config.toml
arch = "transformer"
model = "CTC audio transcriber"
dataset = "read English sentences (LibriTTS-R)"
train_examples = 15625
gain_aug_db = 10
time_shift_ms = 100
n_mels = 80
hop_length = 160
input = "log_mel"
spec_augment = false
win_length = 400
tokenizer = "char"
vocab_size = 32
norm = "layernorm"
norm_position = "sandwich"
activation = "gelu"
head_dim = 32
fused_qkv = false
bias = "all"
qk_norm = false
layer_scale_init = 0.01
parallel_block = false
dropout = 0.05
inner_norm = false
moe = "soft"
drop_path = 0.15
num_experts = 8
moe_every = 1
expert_mlp_ratio = 1
slots_per_expert = 2
shared_expert = true
subsampling = 2
layers = 10
width = 256
positions = "rope"
optimizer = "adamw"
lr = 0.0013
beta1 = 0.9
beta2 = 0.99
eps = 1e-08
steps = 4800
batch_size = 64
epochs = 19.7
lr_schedule = "cosine"
final_lr_fraction = 0.05
warmup_steps = 240
weight_decay = 0.2
Rows from block 5, named by matrix and row number. Rows with one number belong to one attention dimension. Each number is 128 + 32 x the weight over its row's rms, rounded and kept within 0 to 255. All counts start at 0. Numbers have three digits each.
# v: attention value (model.blocks.5.attn.v.weight, 256x256), inputs 86-171
# proj: attention output (model.blocks.5.attn.proj.weight, 256x256, transposed), outputs 86-171
v.27:161085078147091167090117094118143205157201091096128127102167172083155119109133117084096170097098099100145092185115105129088083153145112145162109124145133137143179145098131134174167154070109144155094142140143080130143143164145114119144151075147089098110164095
proj.27:082151155133139153149102104123142126151112136139156125111107163070102154170096096130124155130112174129128152133071206130117188147141149035162170113164151074138125127133111155140118163119142067111198115100152168135138137160112147138081164084061164184199113148
v.28:127075070121079157125134126119139193155170089082157121099173159109087179098137104084097126147133104080136112221113140118137086138169131150133126153155140158130191171105090159119150149122128128169118080116122132134150163174171114134115127083132116120115148066
proj.28:139146159177117176144090114082145110120119103124177125116073184059118195172110060113117118129109154100173178139122192115131133092131138064127192121191148096136149132128160177150148182159139109127192106088124172121112177162148103090124124111057126155201124140
v.29:151105079128105169182159126130150169173154103103084140111152139117128153083167119136110138120123097073094076170136115116117092181120131161157146147120123139141152163084121147160158184086127115175105115142191148128186171147145109114143163095171130130081133101
proj.29:102163137131113168157110108100177072130141106155115137106090177046101146155087085105099151103127181119168138152066200113136149123147150012168180120172143086118158161113127150125108165098155093133181136092116161110097139143131181119093158098070119158205084173
v.30:152164153136160057101141077152109062070060141151121130135084104123116105160106144148144102090076120174149186138140171091137142092118151064119205182119140125120068150115156122131102091181164141130177146092076122127110057103118159101125096183051161101157121154
proj.30:160087101106130119131167160121132138117136112112104128129160091179116129083164151134099131168135089141104099139133046133153108156124098215093086135084134180121118137131097111122153123136089159167065121147122084094157109106151111130177086134210092109047152103
v.31:159092093137089177098138107115153202136182083089154128083183144105118168088151119106084136100128108096135107162135126120132083148146134165142133161163154148136177135114130144136143202098101129179103086114133125118154149160173083110161130057164096096146165078
proj.31:102169137144119184121112098124123097158134121133155131128095188080100147173096092146165151094095182143142163133066217118122170099143121026126181108186135082153162157158149145104124134109161102132208137085136151109112134188116147149106154117072120175204130159
v.32:100133126153133162080108114176084122143115130157098134153164118114123097167079151106132148128076138115181114147145103184059146105159159155149083175092153132109133137129178140130127129081144092073138198162099130079115124147081164120091099117099175157086087135
proj.32:127107105131114074158084126104166094114174096087135095120164142184097111197090139122158150115132136130104129153191163100111100144156115133140053175135164116141160128102123170115165123120169085093101067117167057117124111177073159162083162079137154152117083097
v.33:127159179170175100121118100201087121111105156195101155197140118147183082174116166157142139104112146131185129112172096153088177169103125172136067142071129095140096098186145108167118148093126146120084171161084127067137130121099116145141108117148157157088126193
proj.33:101149139139100119141126065104160107170170101101081100144195137172110081197102135118185173061099137131040104132140173142094145134137077122115089148177106131187146170124122145139136080120133077092085119121133108176116122148109135182095144149102130160138127126
v.34:120095166209126161095127138119133096102126122113127203132145139138116126129093146114156156135100138114179122110106112166113131116159143122135175199122173134095072111168191112130133187075112141138166157159114170082127112147102136174117105099106130130089099123
proj.34:141130104112114098139147140100168117122141133119121112151173098209135125137131114119152116138146103094093141138189094134125081095140148181096063145105174166147136126112159154105137095182124106116095074117150066161146062160070094118095158120155159155098154100
v.35:108122100091103154089135091065094132176159078124089057094184142108066173159102114086147163121112113097125100143111146157105097146181058127135146138190135177137126188072083166179165129112140132111172094110151132086127083162099171145143154128122160131146100097
proj.35:124083062125125051128131159143129156118178108103105123083133123164141153091156176093119101109164145095099121179185074170135089195149130220120060139122147122112142113102114141121111087112178170132088133166134113106118148116088129151152101084172158119057123080
v.36:137086079143068115136148174066168175100174112067118135067088139088095182106136088099105097168154104109115128197100178126179079129160139072120167153183155180116151172064124157105130111166133153129179079064143161179136145189149135111141134105114079095153141074
proj.36:139124148194157161118126167137096150093089117135177160146082124104113144099146110147094045198148125157183173121131150087126121076116193138097152090113111073090159123136157093147130184159111155167127153137121139068138168105137125097174086132127159099142145107
v.37:131150147149158151075128079171094143139132157176137130171191157137193109138109153162148152122087115138164096105142078152082153130118132170152085148078149115142128110179165105153107175111106140085113202148092146075138132105139090099131106111159161170127088157
proj.37:105130107108112086168112088092192077171159116106111104112185124193083114183082151122189176125096157153065127143134150164083118176132078162152073156171155154131131139116093130121146042113154067093093087105125058169106109125109163171114177120129123161129098143
v.38:123128192187121228105099127115095138179161125125125164129152161140073148157114131116120119111080088111204163141098123149094108119155143144138188197126138161146093149122117121116191128104156089120176058139109144089104087122076148163091109109048109159160062095
proj.38:159119100128109105142136169144134147132156108128116131144183108210173149107137146139123140101157102122097150149171091116167073113108078226102037119127153104106120112080140145128118104176123155161059128141092069122189152102127093156145109124190134113048193114
v.39:124121111087142116153129175115135166141116150122127117122103140152105146079131126141126089161177102153090159125148188117192107126077140083107117128176097098138137149123051122120119089165137122162129077091147055156126117107153131100145152196143082104103126127
proj.39:145169170146145175109150126155079166123087158163144161115048185105143148072158118127075115134113102172189146091086129137120195100127122075136192110111116125119103126181130106121089186144094155140164197141123165149121166115176120103171123144107096098141149137
v.40:175132091144113130123152145104136146090160074105190189083090139079067157125164092109123088150104117104134158174111143092106086096170148068123110171179179115108121142135169186108082085134127179125174099137095128142144084138136131097145077130070114122123163059
proj.40:185190166181128200153127097129151153100093170166183173166096115146166061161140162152148093138148131156156167083127106095130145082103174163108122095170116083144090051132166057139148149137121146143159129120119139143204126125103110097119123133109119097158188116