From a checkpoint of a small CTC audio transcriber.
Model: 14.6M parameters, log mel input, moe soft, num experts 8, layers 10, width 256.
Data: 15625 training examples, 19.7 epochs.
Rows from block 6 of a small CTC audio transcriber, named by matrix and row number. Rows with one number within an expert belong to one neuron, the router's apart. Each number is 200 + 40 x the weight over its row's rms, rounded and kept within 0 to 999. All counts start at 0.
Before each expert's rows are labels from the 100 clips, of 14976, where the router gives the expert most weight on average: "responds to" is what is common among them. Only what is clearly more common there than usual is listed. The data: read English sentences (LibriTTS-R).
# router: slot weights (model.blocks.6.mlp.router.weight, 16x256), inputs 0-127
# up: expert up (model.blocks.6.mlp.up, 8x256x256), inputs 0-127
# down: expert down (model.blocks.6.mlp.down, 8x256x256, transposed), outputs 0-127

# expert 0
responds to: voice: male
router.0,158,224,212,219,219,147,191,218,133,236,199,123,210,142,173,263,201,217,139,215,132,213,206,229,274,239,227,205,234,161,177,183,201,201,236,239,190,215,171,240,218,228,177,160,224,220,195,198,157,193,189,210,215,227,216,222,247,236,227,249,262,211,148,167,239,260,252,239,190,222,199,166,158,266,198,199,280,240,180,177,142,215,195,125,211,204,259,188,187,190,212,274,200,270,271,151,238,195,196,218,166,190,233,220,195,172,191,228,149,235,90,265,144,196,120,169,245,210,158,198,200,279,195,122,228,187,236,195
router.1,156,202,208,186,246,155,225,230,145,214,188,126,193,170,176,239,224,178,104,209,150,219,194,251,277,248,202,218,249,174,138,166,204,204,204,222,162,217,167,262,239,245,182,162,197,256,195,187,152,169,181,200,236,205,222,249,281,221,226,283,220,229,180,129,237,254,243,208,154,187,214,176,178,300,234,179,273,239,207,164,132,230,210,195,222,203,216,175,190,217,149,265,214,248,219,118,229,218,192,216,157,215,234,222,179,171,199,174,119,252,122,208,148,246,166,194,197,200,166,186,240,259,165,113,234,203,211,208
up.11,187,146,202,179,195,189,210,236,245,227,246,228,180,147,187,176,282,190,183,226,196,261,199,271,224,157,208,196,156,223,212,240,189,152,212,167,194,243,151,242,238,183,191,191,141,265,224,203,179,264,249,185,258,135,203,164,231,204,227,190,172,272,211,207,199,245,173,144,185,121,175,228,183,211,220,226,177,189,235,135,214,155,162,151,143,200,182,182,159,150,144,214,245,203,206,163,202,198,244,186,157,163,184,207,198,186,214,194,122,233,202,234,217,170,154,234,222,207,189,94,187,196,240,189,215,304,209,185
down.11,97,277,219,259,265,197,211,278,103,172,198,156,290,209,237,176,174,193,146,158,217,173,253,189,183,216,217,161,222,121,151,147,220,259,194,168,115,158,255,176,159,221,219,235,244,178,215,199,198,188,207,192,245,197,225,202,239,220,171,117,151,178,189,203,193,266,169,174,188,200,189,249,163,190,179,185,140,180,172,179,255,227,265,183,236,220,144,228,249,207,170,239,203,157,202,262,232,153,168,117,174,211,291,202,239,216,215,225,190,152,211,208,161,249,239,195,152,266,219,248,157,229,242,228,210,195,203,211
up.12,129,186,111,213,224,263,150,230,205,133,171,164,275,218,121,198,250,239,162,250,154,178,239,190,222,207,233,187,249,111,214,206,201,211,231,220,184,148,141,240,226,207,180,234,243,190,223,198,177,148,147,227,242,202,232,233,198,239,198,203,262,224,150,144,201,163,278,280,237,200,214,144,187,247,263,181,288,250,148,232,194,219,176,161,219,170,230,173,210,239,189,182,198,234,254,154,278,255,110,190,150,127,235,205,113,102,156,190,183,209,214,222,206,209,183,153,212,266,234,156,200,252,205,270,216,143,200,177
down.12,205,193,235,189,288,220,237,175,242,169,127,242,140,175,212,220,176,190,215,222,217,214,152,187,173,172,266,142,187,252,186,140,180,278,142,169,163,148,288,161,130,172,164,168,197,201,157,210,255,205,209,171,234,154,220,239,180,97,177,164,172,204,167,280,210,190,208,186,241,224,228,191,212,257,194,122,122,110,160,162,209,181,194,199,293,239,167,280,221,250,187,230,125,117,180,144,190,175,237,215,257,269,206,136,219,189,135,216,171,166,254,216,145,283,251,234,220,240,223,284,136,192,167,171,187,162,181,209

# expert 2
responds to: voice: female
router.4,241,149,246,201,220,231,225,273,167,245,224,254,192,225,143,235,203,237,248,308,179,185,178,174,233,187,171,221,114,207,236,269,315,135,223,147,202,185,160,171,245,149,242,197,199,236,280,166,175,208,227,196,198,154,249,169,146,177,253,231,204,220,226,134,82,143,235,191,240,164,198,159,146,239,283,158,228,192,220,192,202,174,251,186,206,176,246,172,182,240,126,190,136,211,204,150,171,208,180,279,220,121,131,228,158,292,189,179,167,213,186,236,187,138,171,232,217,179,144,206,235,169,282,245,232,229,196,145
router.5,266,165,249,192,174,233,214,249,259,260,256,257,216,237,147,248,247,191,283,257,189,188,140,169,170,175,131,258,116,268,247,258,292,186,217,150,190,194,190,193,203,107,230,171,191,274,271,180,161,154,245,212,196,161,276,173,162,154,229,199,209,212,284,179,123,180,212,159,221,165,280,182,145,237,234,163,204,169,217,233,213,240,237,198,234,193,190,166,151,282,130,210,119,195,166,160,173,156,237,288,222,164,135,224,164,277,216,171,199,203,231,263,231,180,186,237,194,161,197,208,226,172,261,236,226,241,214,128
up.0,140,256,209,288,138,140,220,168,204,200,186,243,170,229,179,199,253,157,207,163,197,240,315,276,257,168,136,124,208,190,166,114,249,222,158,201,224,231,178,193,192,261,208,303,222,222,135,223,279,218,240,218,196,223,157,211,185,148,190,171,130,211,219,225,227,204,162,241,201,270,119,178,288,179,176,278,172,179,250,192,261,177,239,294,212,210,217,199,228,204,215,151,164,201,158,185,203,163,239,164,192,196,202,152,202,190,203,173,142,272,237,153,193,229,253,175,198,182,250,219,167,188,161,224,211,200,123,214
down.0,196,248,184,169,147,238,133,164,163,215,222,197,172,204,195,181,175,174,179,211,263,211,268,176,196,207,197,181,243,138,152,202,220,212,132,234,217,235,277,146,130,226,177,205,290,125,146,222,190,177,214,203,166,199,163,182,235,200,231,141,146,207,128,245,218,258,189,204,238,216,158,212,196,178,122,208,188,192,197,200,261,264,156,239,186,248,162,217,245,181,266,175,271,118,160,222,221,212,264,129,291,227,225,156,184,221,189,163,168,148,218,148,208,242,219,233,196,164,253,182,190,247,199,187,191,214,222,246
up.1,248,214,153,209,199,209,218,211,161,184,244,196,137,134,164,164,160,254,250,115,177,156,167,245,159,207,194,166,242,261,211,223,178,238,230,114,188,170,236,222,211,214,141,177,115,180,184,202,278,228,245,216,175,175,228,191,162,279,68,216,258,202,153,191,149,157,227,221,215,146,252,217,199,187,167,214,174,267,141,216,262,210,144,125,232,266,256,188,238,229,256,269,208,152,237,255,204,201,150,206,183,211,122,269,254,238,215,187,185,201,191,184,193,210,231,258,271,249,228,199,250,160,210,172,166,204,239,190
down.1,122,138,215,184,234,200,217,169,194,223,216,274,215,131,223,258,198,217,172,171,171,274,170,185,236,233,241,206,231,226,208,142,232,256,215,221,154,194,215,254,172,223,219,162,230,273,197,224,122,169,166,190,193,187,252,203,270,234,184,243,170,217,195,196,312,152,188,218,170,179,217,132,222,228,201,218,194,167,263,251,153,174,181,205,243,154,251,185,234,199,139,161,158,233,192,128,196,202,181,192,231,197,265,255,155,133,224,238,202,204,232,235,108,196,180,175,189,243,140,175,178,250,217,217,269,142,215,222

# expert 7
responds to: voice: female
router.14,291,142,196,147,189,227,256,253,222,217,221,183,193,170,180,182,255,222,202,253,214,201,165,151,179,169,221,235,130,257,275,284,241,160,198,169,206,187,156,229,253,137,243,146,142,239,262,155,196,232,251,211,213,148,265,178,203,187,248,220,221,193,210,139,94,210,256,115,198,163,233,227,167,224,249,153,256,157,225,191,204,167,218,167,248,225,203,161,129,226,147,228,135,187,188,137,192,194,197,263,191,172,124,138,139,271,209,217,143,201,207,230,202,143,223,223,207,173,164,211,219,175,268,235,225,251,228,146
router.15,327,133,227,137,188,209,280,252,248,229,247,208,154,145,168,206,239,221,267,232,191,213,145,151,202,177,216,243,149,254,276,299,239,152,229,155,194,180,141,212,248,141,234,179,138,212,256,157,188,195,208,229,207,181,244,187,193,146,247,207,208,197,258,137,76,215,259,137,210,120,235,211,159,228,254,152,231,177,189,240,181,208,224,154,214,221,218,142,130,211,193,220,164,211,181,141,190,187,206,254,203,139,180,154,142,261,201,220,134,183,212,237,180,138,191,200,215,176,156,174,227,198,277,262,222,238,196,131
up.0,247,254,153,117,280,213,211,247,197,187,194,289,161,161,191,148,216,180,236,138,198,195,202,192,214,239,140,211,283,201,204,222,239,193,189,143,125,169,244,170,215,174,163,225,188,136,213,202,222,174,234,221,189,180,183,209,201,229,151,208,217,200,244,213,202,158,242,194,244,192,187,216,250,208,211,271,186,222,215,223,180,226,131,230,133,218,232,185,242,234,209,288,228,246,257,290,171,203,182,198,244,224,277,280,284,193,208,206,243,227,161,168,261,191,227,193,255,172,193,177,245,166,197,206,158,256,201,147
down.0,118,184,235,135,241,209,126,150,205,178,235,168,152,244,185,297,230,248,183,219,240,219,203,150,175,165,278,150,247,164,189,201,233,208,225,215,203,139,213,195,208,242,187,214,240,225,177,340,202,137,136,189,163,214,193,177,208,172,238,238,189,204,154,223,229,196,231,213,127,239,260,161,157,171,137,216,200,200,255,291,195,194,271,204,200,170,206,201,225,211,165,147,104,135,170,152,230,200,221,242,220,216,270,156,168,193,240,209,182,225,146,231,122,203,264,259,215,226,166,163,172,269,271,200,235,166,220,188
up.1,256,213,198,207,155,111,268,256,203,255,169,235,168,227,164,126,228,208,221,153,172,282,188,297,138,190,178,188,249,146,188,205,270,171,111,187,247,253,134,206,228,213,240,216,176,193,168,238,213,262,257,222,259,242,198,191,117,182,159,183,206,231,260,196,200,174,172,156,154,226,168,220,206,190,218,204,103,178,195,239,194,184,257,250,203,183,162,215,206,170,226,191,233,226,208,168,190,260,212,173,236,245,148,161,227,156,227,196,141,211,220,161,218,270,204,238,179,125,269,192,148,173,169,218,173,165,179,219
down.1,163,297,161,237,145,181,191,167,180,204,234,195,255,278,174,138,161,97,162,223,272,175,199,154,195,219,178,110,213,186,167,235,171,209,152,227,221,202,206,245,145,190,176,209,271,219,206,205,212,252,115,217,173,244,112,177,249,309,166,168,172,200,191,181,221,197,222,201,180,289,140,190,243,199,191,265,199,195,150,192,194,221,190,164,226,189,172,208,193,239,166,228,211,181,117,167,232,117,180,191,119,177,225,198,232,202,199,244,219,196,246,112,176,257,259,237,194,167,166,207,181,214,246,251,184,244,159,163

# expert 4
responds to: voice: male
router.8,256,135,186,181,173,257,216,157,231,178,190,265,197,189,217,181,146,192,289,131,194,128,193,215,227,227,161,146,176,215,182,186,152,237,164,145,184,110,265,192,153,180,169,173,177,153,138,113,228,165,174,195,179,168,266,240,169,214,149,174,179,154,186,268,158,189,175,165,149,192,253,206,214,170,139,151,175,240,172,214,225,246,130,221,208,260,217,243,253,263,252,210,111,193,195,293,212,191,158,169,270,228,189,277,259,204,163,200,261,150,252,165,243,231,221,203,225,195,256,225,249,178,153,231,124,195,179,256
router.9,292,168,158,171,186,253,207,175,216,206,171,262,198,224,260,144,161,173,263,174,227,157,174,190,203,127,185,173,141,233,166,202,194,219,168,163,149,141,231,190,183,185,199,166,174,193,144,96,226,172,195,205,174,168,249,193,183,173,179,156,174,177,200,263,138,145,170,178,162,149,260,221,185,176,150,173,151,208,186,277,237,268,157,215,165,283,198,234,273,248,223,201,125,165,181,271,146,156,158,234,274,237,154,266,269,229,154,170,221,190,215,192,241,231,218,206,220,168,244,229,258,162,177,227,124,166,178,263
up.0,178,149,158,212,234,229,165,152,180,150,187,207,202,154,248,234,156,247,124,126,133,185,152,133,198,276,191,185,217,151,182,171,172,206,249,219,157,153,243,158,162,228,127,143,206,140,176,114,209,198,162,200,187,158,250,189,189,252,158,230,204,147,207,241,237,219,190,239,228,248,261,129,139,230,160,141,153,275,130,238,157,202,120,186,164,254,215,233,256,256,202,225,174,206,250,255,201,177,200,162,168,249,265,245,243,179,147,211,225,201,178,243,209,237,170,147,286,255,212,251,251,257,177,248,178,152,269,268
down.0,181,175,160,180,226,192,194,203,194,136,200,219,179,226,181,251,191,236,110,165,147,174,136,161,246,239,190,200,283,203,157,253,186,211,258,178,217,185,172,264,221,208,150,168,245,217,215,161,195,204,157,178,214,208,181,244,235,213,158,234,254,232,197,185,255,176,223,197,188,188,243,127,172,149,210,211,267,250,203,162,158,229,143,166,206,189,250,197,174,168,230,252,190,256,213,229,240,152,203,182,231,179,200,270,183,134,225,142,270,214,126,269,107,111,130,147,204,229,157,180,196,278,187,106,213,223,242,223
up.1,322,170,222,217,221,194,203,117,234,238,235,172,179,185,188,129,178,215,178,160,186,183,221,216,180,229,171,172,198,251,204,141,255,208,219,209,194,173,261,232,203,200,188,139,181,165,102,162,223,132,197,272,247,200,190,201,191,223,144,248,229,159,246,271,194,148,214,108,130,214,170,226,160,203,44,184,175,203,140,266,223,231,228,178,245,216,180,210,239,243,197,236,222,132,178,203,228,185,174,191,233,244,216,236,244,221,175,248,193,151,233,152,283,187,158,223,207,150,247,187,159,186,206,228,179,192,242,224
down.1,182,240,198,226,116,189,154,260,170,253,199,227,148,227,234,244,215,221,201,205,180,219,185,235,172,151,219,203,129,258,156,167,227,284,204,215,219,272,179,249,190,194,180,200,219,210,184,198,213,185,209,198,204,158,182,215,261,123,189,202,193,177,179,270,202,226,159,220,205,173,257,198,238,162,260,237,185,158,193,191,202,172,236,261,162,214,184,208,250,201,176,249,202,220,192,228,225,172,254,162,168,215,156,170,225,134,185,168,206,208,207,209,107,178,233,282,189,194,198,199,244,170,212,228,189,218,183,262

# expert 5
responds to: voice: female
router.10,70,286,191,254,210,155,211,199,136,239,223,215,176,204,183,195,198,183,175,196,230,223,269,196,151,179,136,192,207,168,207,176,219,178,177,238,180,195,225,146,232,247,194,220,234,136,195,271,217,191,204,186,227,248,62,180,159,172,168,162,147,228,246,234,208,213,142,267,227,257,65,233,225,203,176,295,156,164,194,160,198,146,245,196,186,142,179,216,241,164,206,153,292,148,159,186,192,210,234,147,175,209,242,142,180,174,162,230,203,183,232,187,223,207,156,165,164,200,222,181,176,213,200,176,247,199,180,225
router.11,109,298,213,230,233,103,227,187,148,227,189,193,184,187,186,215,232,158,153,193,233,203,296,170,147,187,147,188,214,179,229,164,247,140,162,240,188,206,224,157,245,260,209,225,246,150,220,278,248,226,199,167,227,223,83,165,163,180,155,162,150,217,222,242,235,184,141,297,229,242,58,253,196,198,206,290,206,155,207,169,254,162,245,222,167,146,162,225,197,176,213,187,304,150,182,212,153,205,206,153,186,196,232,118,204,215,211,272,219,179,216,179,225,236,168,205,163,180,196,203,196,223,215,177,263,204,151,214
up.11,240,150,244,272,172,221,239,206,232,187,273,174,163,201,246,218,144,176,220,191,150,181,150,250,202,168,204,204,211,233,176,225,194,162,220,231,283,294,160,225,244,185,179,142,172,247,245,251,214,201,185,228,249,153,203,211,266,211,268,211,265,193,255,130,137,170,214,168,92,184,173,229,190,176,205,193,231,151,190,214,168,148,239,150,179,190,223,212,180,193,191,199,175,210,250,201,200,235,204,268,215,166,175,144,173,258,256,143,143,185,134,252,180,153,165,281,199,164,160,190,150,178,215,234,244,241,170,161
down.11,239,273,259,223,144,241,313,183,104,245,254,201,201,280,213,187,258,168,165,190,224,188,190,157,151,140,228,198,194,266,192,240,284,114,270,139,216,229,210,221,203,228,166,194,238,227,146,225,226,237,205,174,163,212,231,155,231,164,214,179,147,245,166,171,225,255,213,161,226,267,100,242,186,159,184,255,224,168,163,157,170,236,222,183,140,217,166,165,194,172,231,234,188,164,179,115,178,235,196,198,226,160,129,141,169,240,244,196,154,210,253,212,122,231,213,183,130,214,205,216,220,211,215,179,196,307,188,175
up.12,239,217,218,220,206,217,214,172,245,203,138,196,176,197,231,157,174,179,174,181,211,200,205,203,119,218,154,134,227,205,135,126,217,271,169,239,203,215,179,143,133,173,222,184,222,133,153,189,230,267,207,217,93,177,165,162,155,211,173,152,187,179,216,194,170,197,179,238,213,160,165,219,254,150,152,217,131,220,211,214,197,248,175,247,118,230,157,218,225,283,228,185,249,228,214,198,138,188,216,135,257,293,174,156,276,231,163,309,150,180,246,148,263,256,284,220,270,220,166,265,211,210,194,165,216,302,210,183
down.12,218,133,244,189,210,205,247,207,235,178,131,202,221,187,222,265,153,193,195,158,205,194,164,231,200,248,237,155,91,189,216,156,150,199,151,212,244,227,223,200,200,97,205,200,191,130,192,226,174,243,157,186,218,181,181,274,232,207,255,180,184,213,250,261,128,123,146,208,141,218,232,191,234,194,174,200,181,191,157,243,260,225,181,185,208,215,160,230,206,153,185,172,294,233,181,198,182,202,157,191,173,228,235,131,152,225,207,253,143,187,195,209,257,269,143,218,225,267,225,204,201,209,157,212,141,120,236,231

# expert 6
responds to: voice: female
router.12,252,247,210,208,207,179,216,188,209,286,206,240,196,274,159,164,227,171,223,213,268,240,212,180,127,149,174,204,170,235,188,223,280,175,163,172,263,225,242,190,211,216,303,229,206,202,208,259,241,200,277,235,130,196,230,140,173,129,250,183,177,136,255,195,112,179,206,198,219,165,118,220,184,207,172,228,198,137,264,215,188,248,205,211,209,153,175,171,162,174,187,152,161,151,97,158,152,193,285,249,193,142,143,180,189,232,201,186,187,185,276,213,202,170,234,234,149,85,205,214,178,191,255,244,267,231,163,161
router.13,249,230,221,189,165,210,211,184,202,228,168,203,167,222,156,213,189,165,226,245,274,247,239,193,109,141,187,203,130,245,162,235,285,213,172,173,265,207,207,210,189,192,280,198,189,198,228,252,183,206,253,191,164,213,199,113,166,116,234,158,202,138,215,204,123,142,181,190,203,217,102,229,176,187,188,243,172,142,229,245,204,245,258,187,189,137,228,177,217,171,150,172,146,150,140,209,137,172,246,298,223,141,149,204,210,227,234,229,138,168,233,192,232,188,234,223,163,95,206,204,190,206,217,219,251,231,132,204
up.11,171,197,258,166,162,110,147,221,184,159,213,270,167,222,318,222,270,195,182,208,225,249,219,181,170,151,235,177,195,154,256,186,198,233,220,266,262,215,189,218,137,206,295,232,248,257,194,266,182,191,214,159,247,178,210,225,219,177,231,116,167,197,237,245,189,178,209,291,130,204,131,190,203,130,226,201,195,175,307,134,240,150,217,196,230,180,152,194,180,197,179,182,180,198,182,226,227,202,186,215,184,239,236,166,185,235,229,160,169,212,230,198,207,235,231,243,157,122,212,236,172,176,172,215,204,214,183,179
down.11,254,273,226,209,206,154,276,163,165,230,206,191,161,219,215,185,170,175,184,187,196,228,269,197,174,186,192,269,208,182,224,161,248,143,227,196,142,170,204,177,131,190,173,246,196,209,163,196,206,282,168,185,202,95,214,195,211,201,177,172,227,204,120,207,218,161,224,197,184,288,196,182,284,271,235,260,153,197,165,210,243,255,152,234,130,265,219,241,185,191,194,116,193,196,220,214,195,209,274,232,244,211,157,158,235,248,168,197,192,244,245,198,110,185,228,249,216,149,236,241,216,171,153,227,228,315,232,208
up.12,179,252,244,249,148,202,176,191,195,161,213,162,216,260,215,164,209,173,245,229,251,252,246,182,225,195,208,116,222,231,173,130,167,259,178,192,197,274,179,179,211,195,198,238,208,209,180,202,177,169,225,191,166,205,218,194,197,162,188,157,130,163,179,230,225,190,127,267,143,292,134,181,237,151,183,214,198,181,249,219,219,187,224,152,207,181,158,279,174,155,164,182,201,141,84,225,167,141,237,189,225,237,198,194,170,195,194,181,129,214,271,231,253,193,230,239,243,222,220,202,188,241,177,167,221,218,183,255
down.12,152,260,239,219,195,239,206,224,190,165,174,161,202,208,201,221,266,170,198,82,232,203,305,219,179,227,145,205,279,108,154,176,237,221,201,169,204,199,213,170,146,196,232,260,212,180,180,193,206,208,128,178,271,216,125,139,136,176,192,217,192,206,219,202,202,206,135,249,205,221,189,200,202,171,187,247,160,247,185,155,201,262,150,223,173,199,184,197,223,236,208,191,301,193,219,245,215,239,164,202,207,183,235,199,202,238,158,106,199,123,262,193,181,219,209,245,145,190,163,188,225,267,197,150,225,229,189,273

# expert 3
responds to: voice: female
router.6,255,116,202,178,221,226,248,240,242,205,241,202,186,230,216,239,226,203,285,238,254,192,154,178,223,201,209,240,164,255,277,280,184,153,222,163,207,179,130,240,204,88,191,158,141,222,262,156,181,214,229,175,188,157,281,184,196,203,209,203,218,202,207,140,131,210,239,124,201,158,238,184,177,213,279,134,231,195,225,195,170,186,196,181,215,242,234,166,142,219,139,216,126,240,187,150,183,183,183,260,195,144,110,183,148,273,219,192,142,205,180,210,182,116,311,241,250,221,156,141,220,165,264,222,207,220,237,133
router.7,277,104,175,138,177,227,217,228,256,210,238,243,174,224,164,214,233,232,280,236,199,158,143,147,208,176,213,265,189,269,267,277,230,168,233,135,181,161,170,205,214,67,230,181,135,228,279,144,170,176,217,211,189,162,228,189,191,225,209,255,236,194,224,151,114,192,243,141,236,151,285,197,182,212,288,148,217,171,187,218,184,181,161,176,198,233,235,150,159,210,171,185,142,236,174,171,173,198,189,247,199,142,158,216,187,243,239,194,183,237,218,213,219,131,240,234,220,218,148,204,193,156,262,237,204,257,219,120
up.11,215,293,230,259,195,147,182,167,186,241,204,205,184,253,164,166,231,173,204,192,206,229,271,239,221,136,154,166,172,248,175,186,206,213,148,200,265,184,173,161,190,247,253,253,148,235,195,196,248,232,240,182,186,168,164,205,224,215,179,167,183,209,225,235,258,173,148,253,184,196,121,263,236,175,156,233,129,137,184,183,218,261,303,280,222,145,181,186,248,190,239,162,213,136,172,173,217,195,279,231,131,234,239,99,184,217,247,166,190,195,209,126,213,190,223,208,178,137,232,182,163,141,166,161,191,136,108,245
down.11,196,304,124,168,115,188,253,136,214,168,184,178,207,160,243,92,183,211,213,157,225,209,305,201,188,176,196,226,240,142,138,166,220,143,126,155,234,234,288,154,162,202,200,217,184,176,178,264,204,211,187,174,230,165,195,153,112,195,210,149,238,154,228,225,127,208,191,201,248,254,120,228,256,251,145,195,201,185,214,146,191,190,172,226,159,287,123,235,222,192,197,200,229,190,177,254,197,284,209,150,260,192,170,201,203,245,229,177,205,140,208,192,219,191,233,229,169,171,257,217,136,217,196,252,208,211,151,198
up.12,221,216,205,210,257,224,218,225,215,200,176,224,256,269,279,221,169,164,255,160,256,208,239,210,199,166,130,201,186,135,224,200,229,239,188,200,191,188,234,96,225,207,180,226,212,167,212,208,181,192,184,96,243,234,211,229,201,212,184,196,164,170,235,199,183,211,170,203,118,235,181,199,187,236,174,237,217,171,171,257,267,192,213,275,137,167,216,229,252,179,231,210,281,203,115,241,117,187,197,174,235,260,129,179,229,185,165,183,255,145,253,134,247,239,275,167,176,267,184,213,176,122,209,211,199,273,106,247
down.12,143,251,275,224,104,311,196,176,242,145,162,226,168,209,209,207,165,112,146,166,204,208,229,213,211,206,193,255,228,153,94,170,149,199,186,214,290,145,229,233,133,207,153,228,209,174,188,179,234,189,191,157,253,161,140,157,195,205,244,178,224,211,120,183,222,223,192,259,144,139,196,209,218,227,194,213,220,272,164,168,212,230,221,207,191,173,228,235,249,166,194,152,228,198,195,200,237,199,205,122,207,229,240,219,221,235,192,183,175,238,274,196,175,225,229,186,235,235,176,187,252,253,120,180,157,262,231,225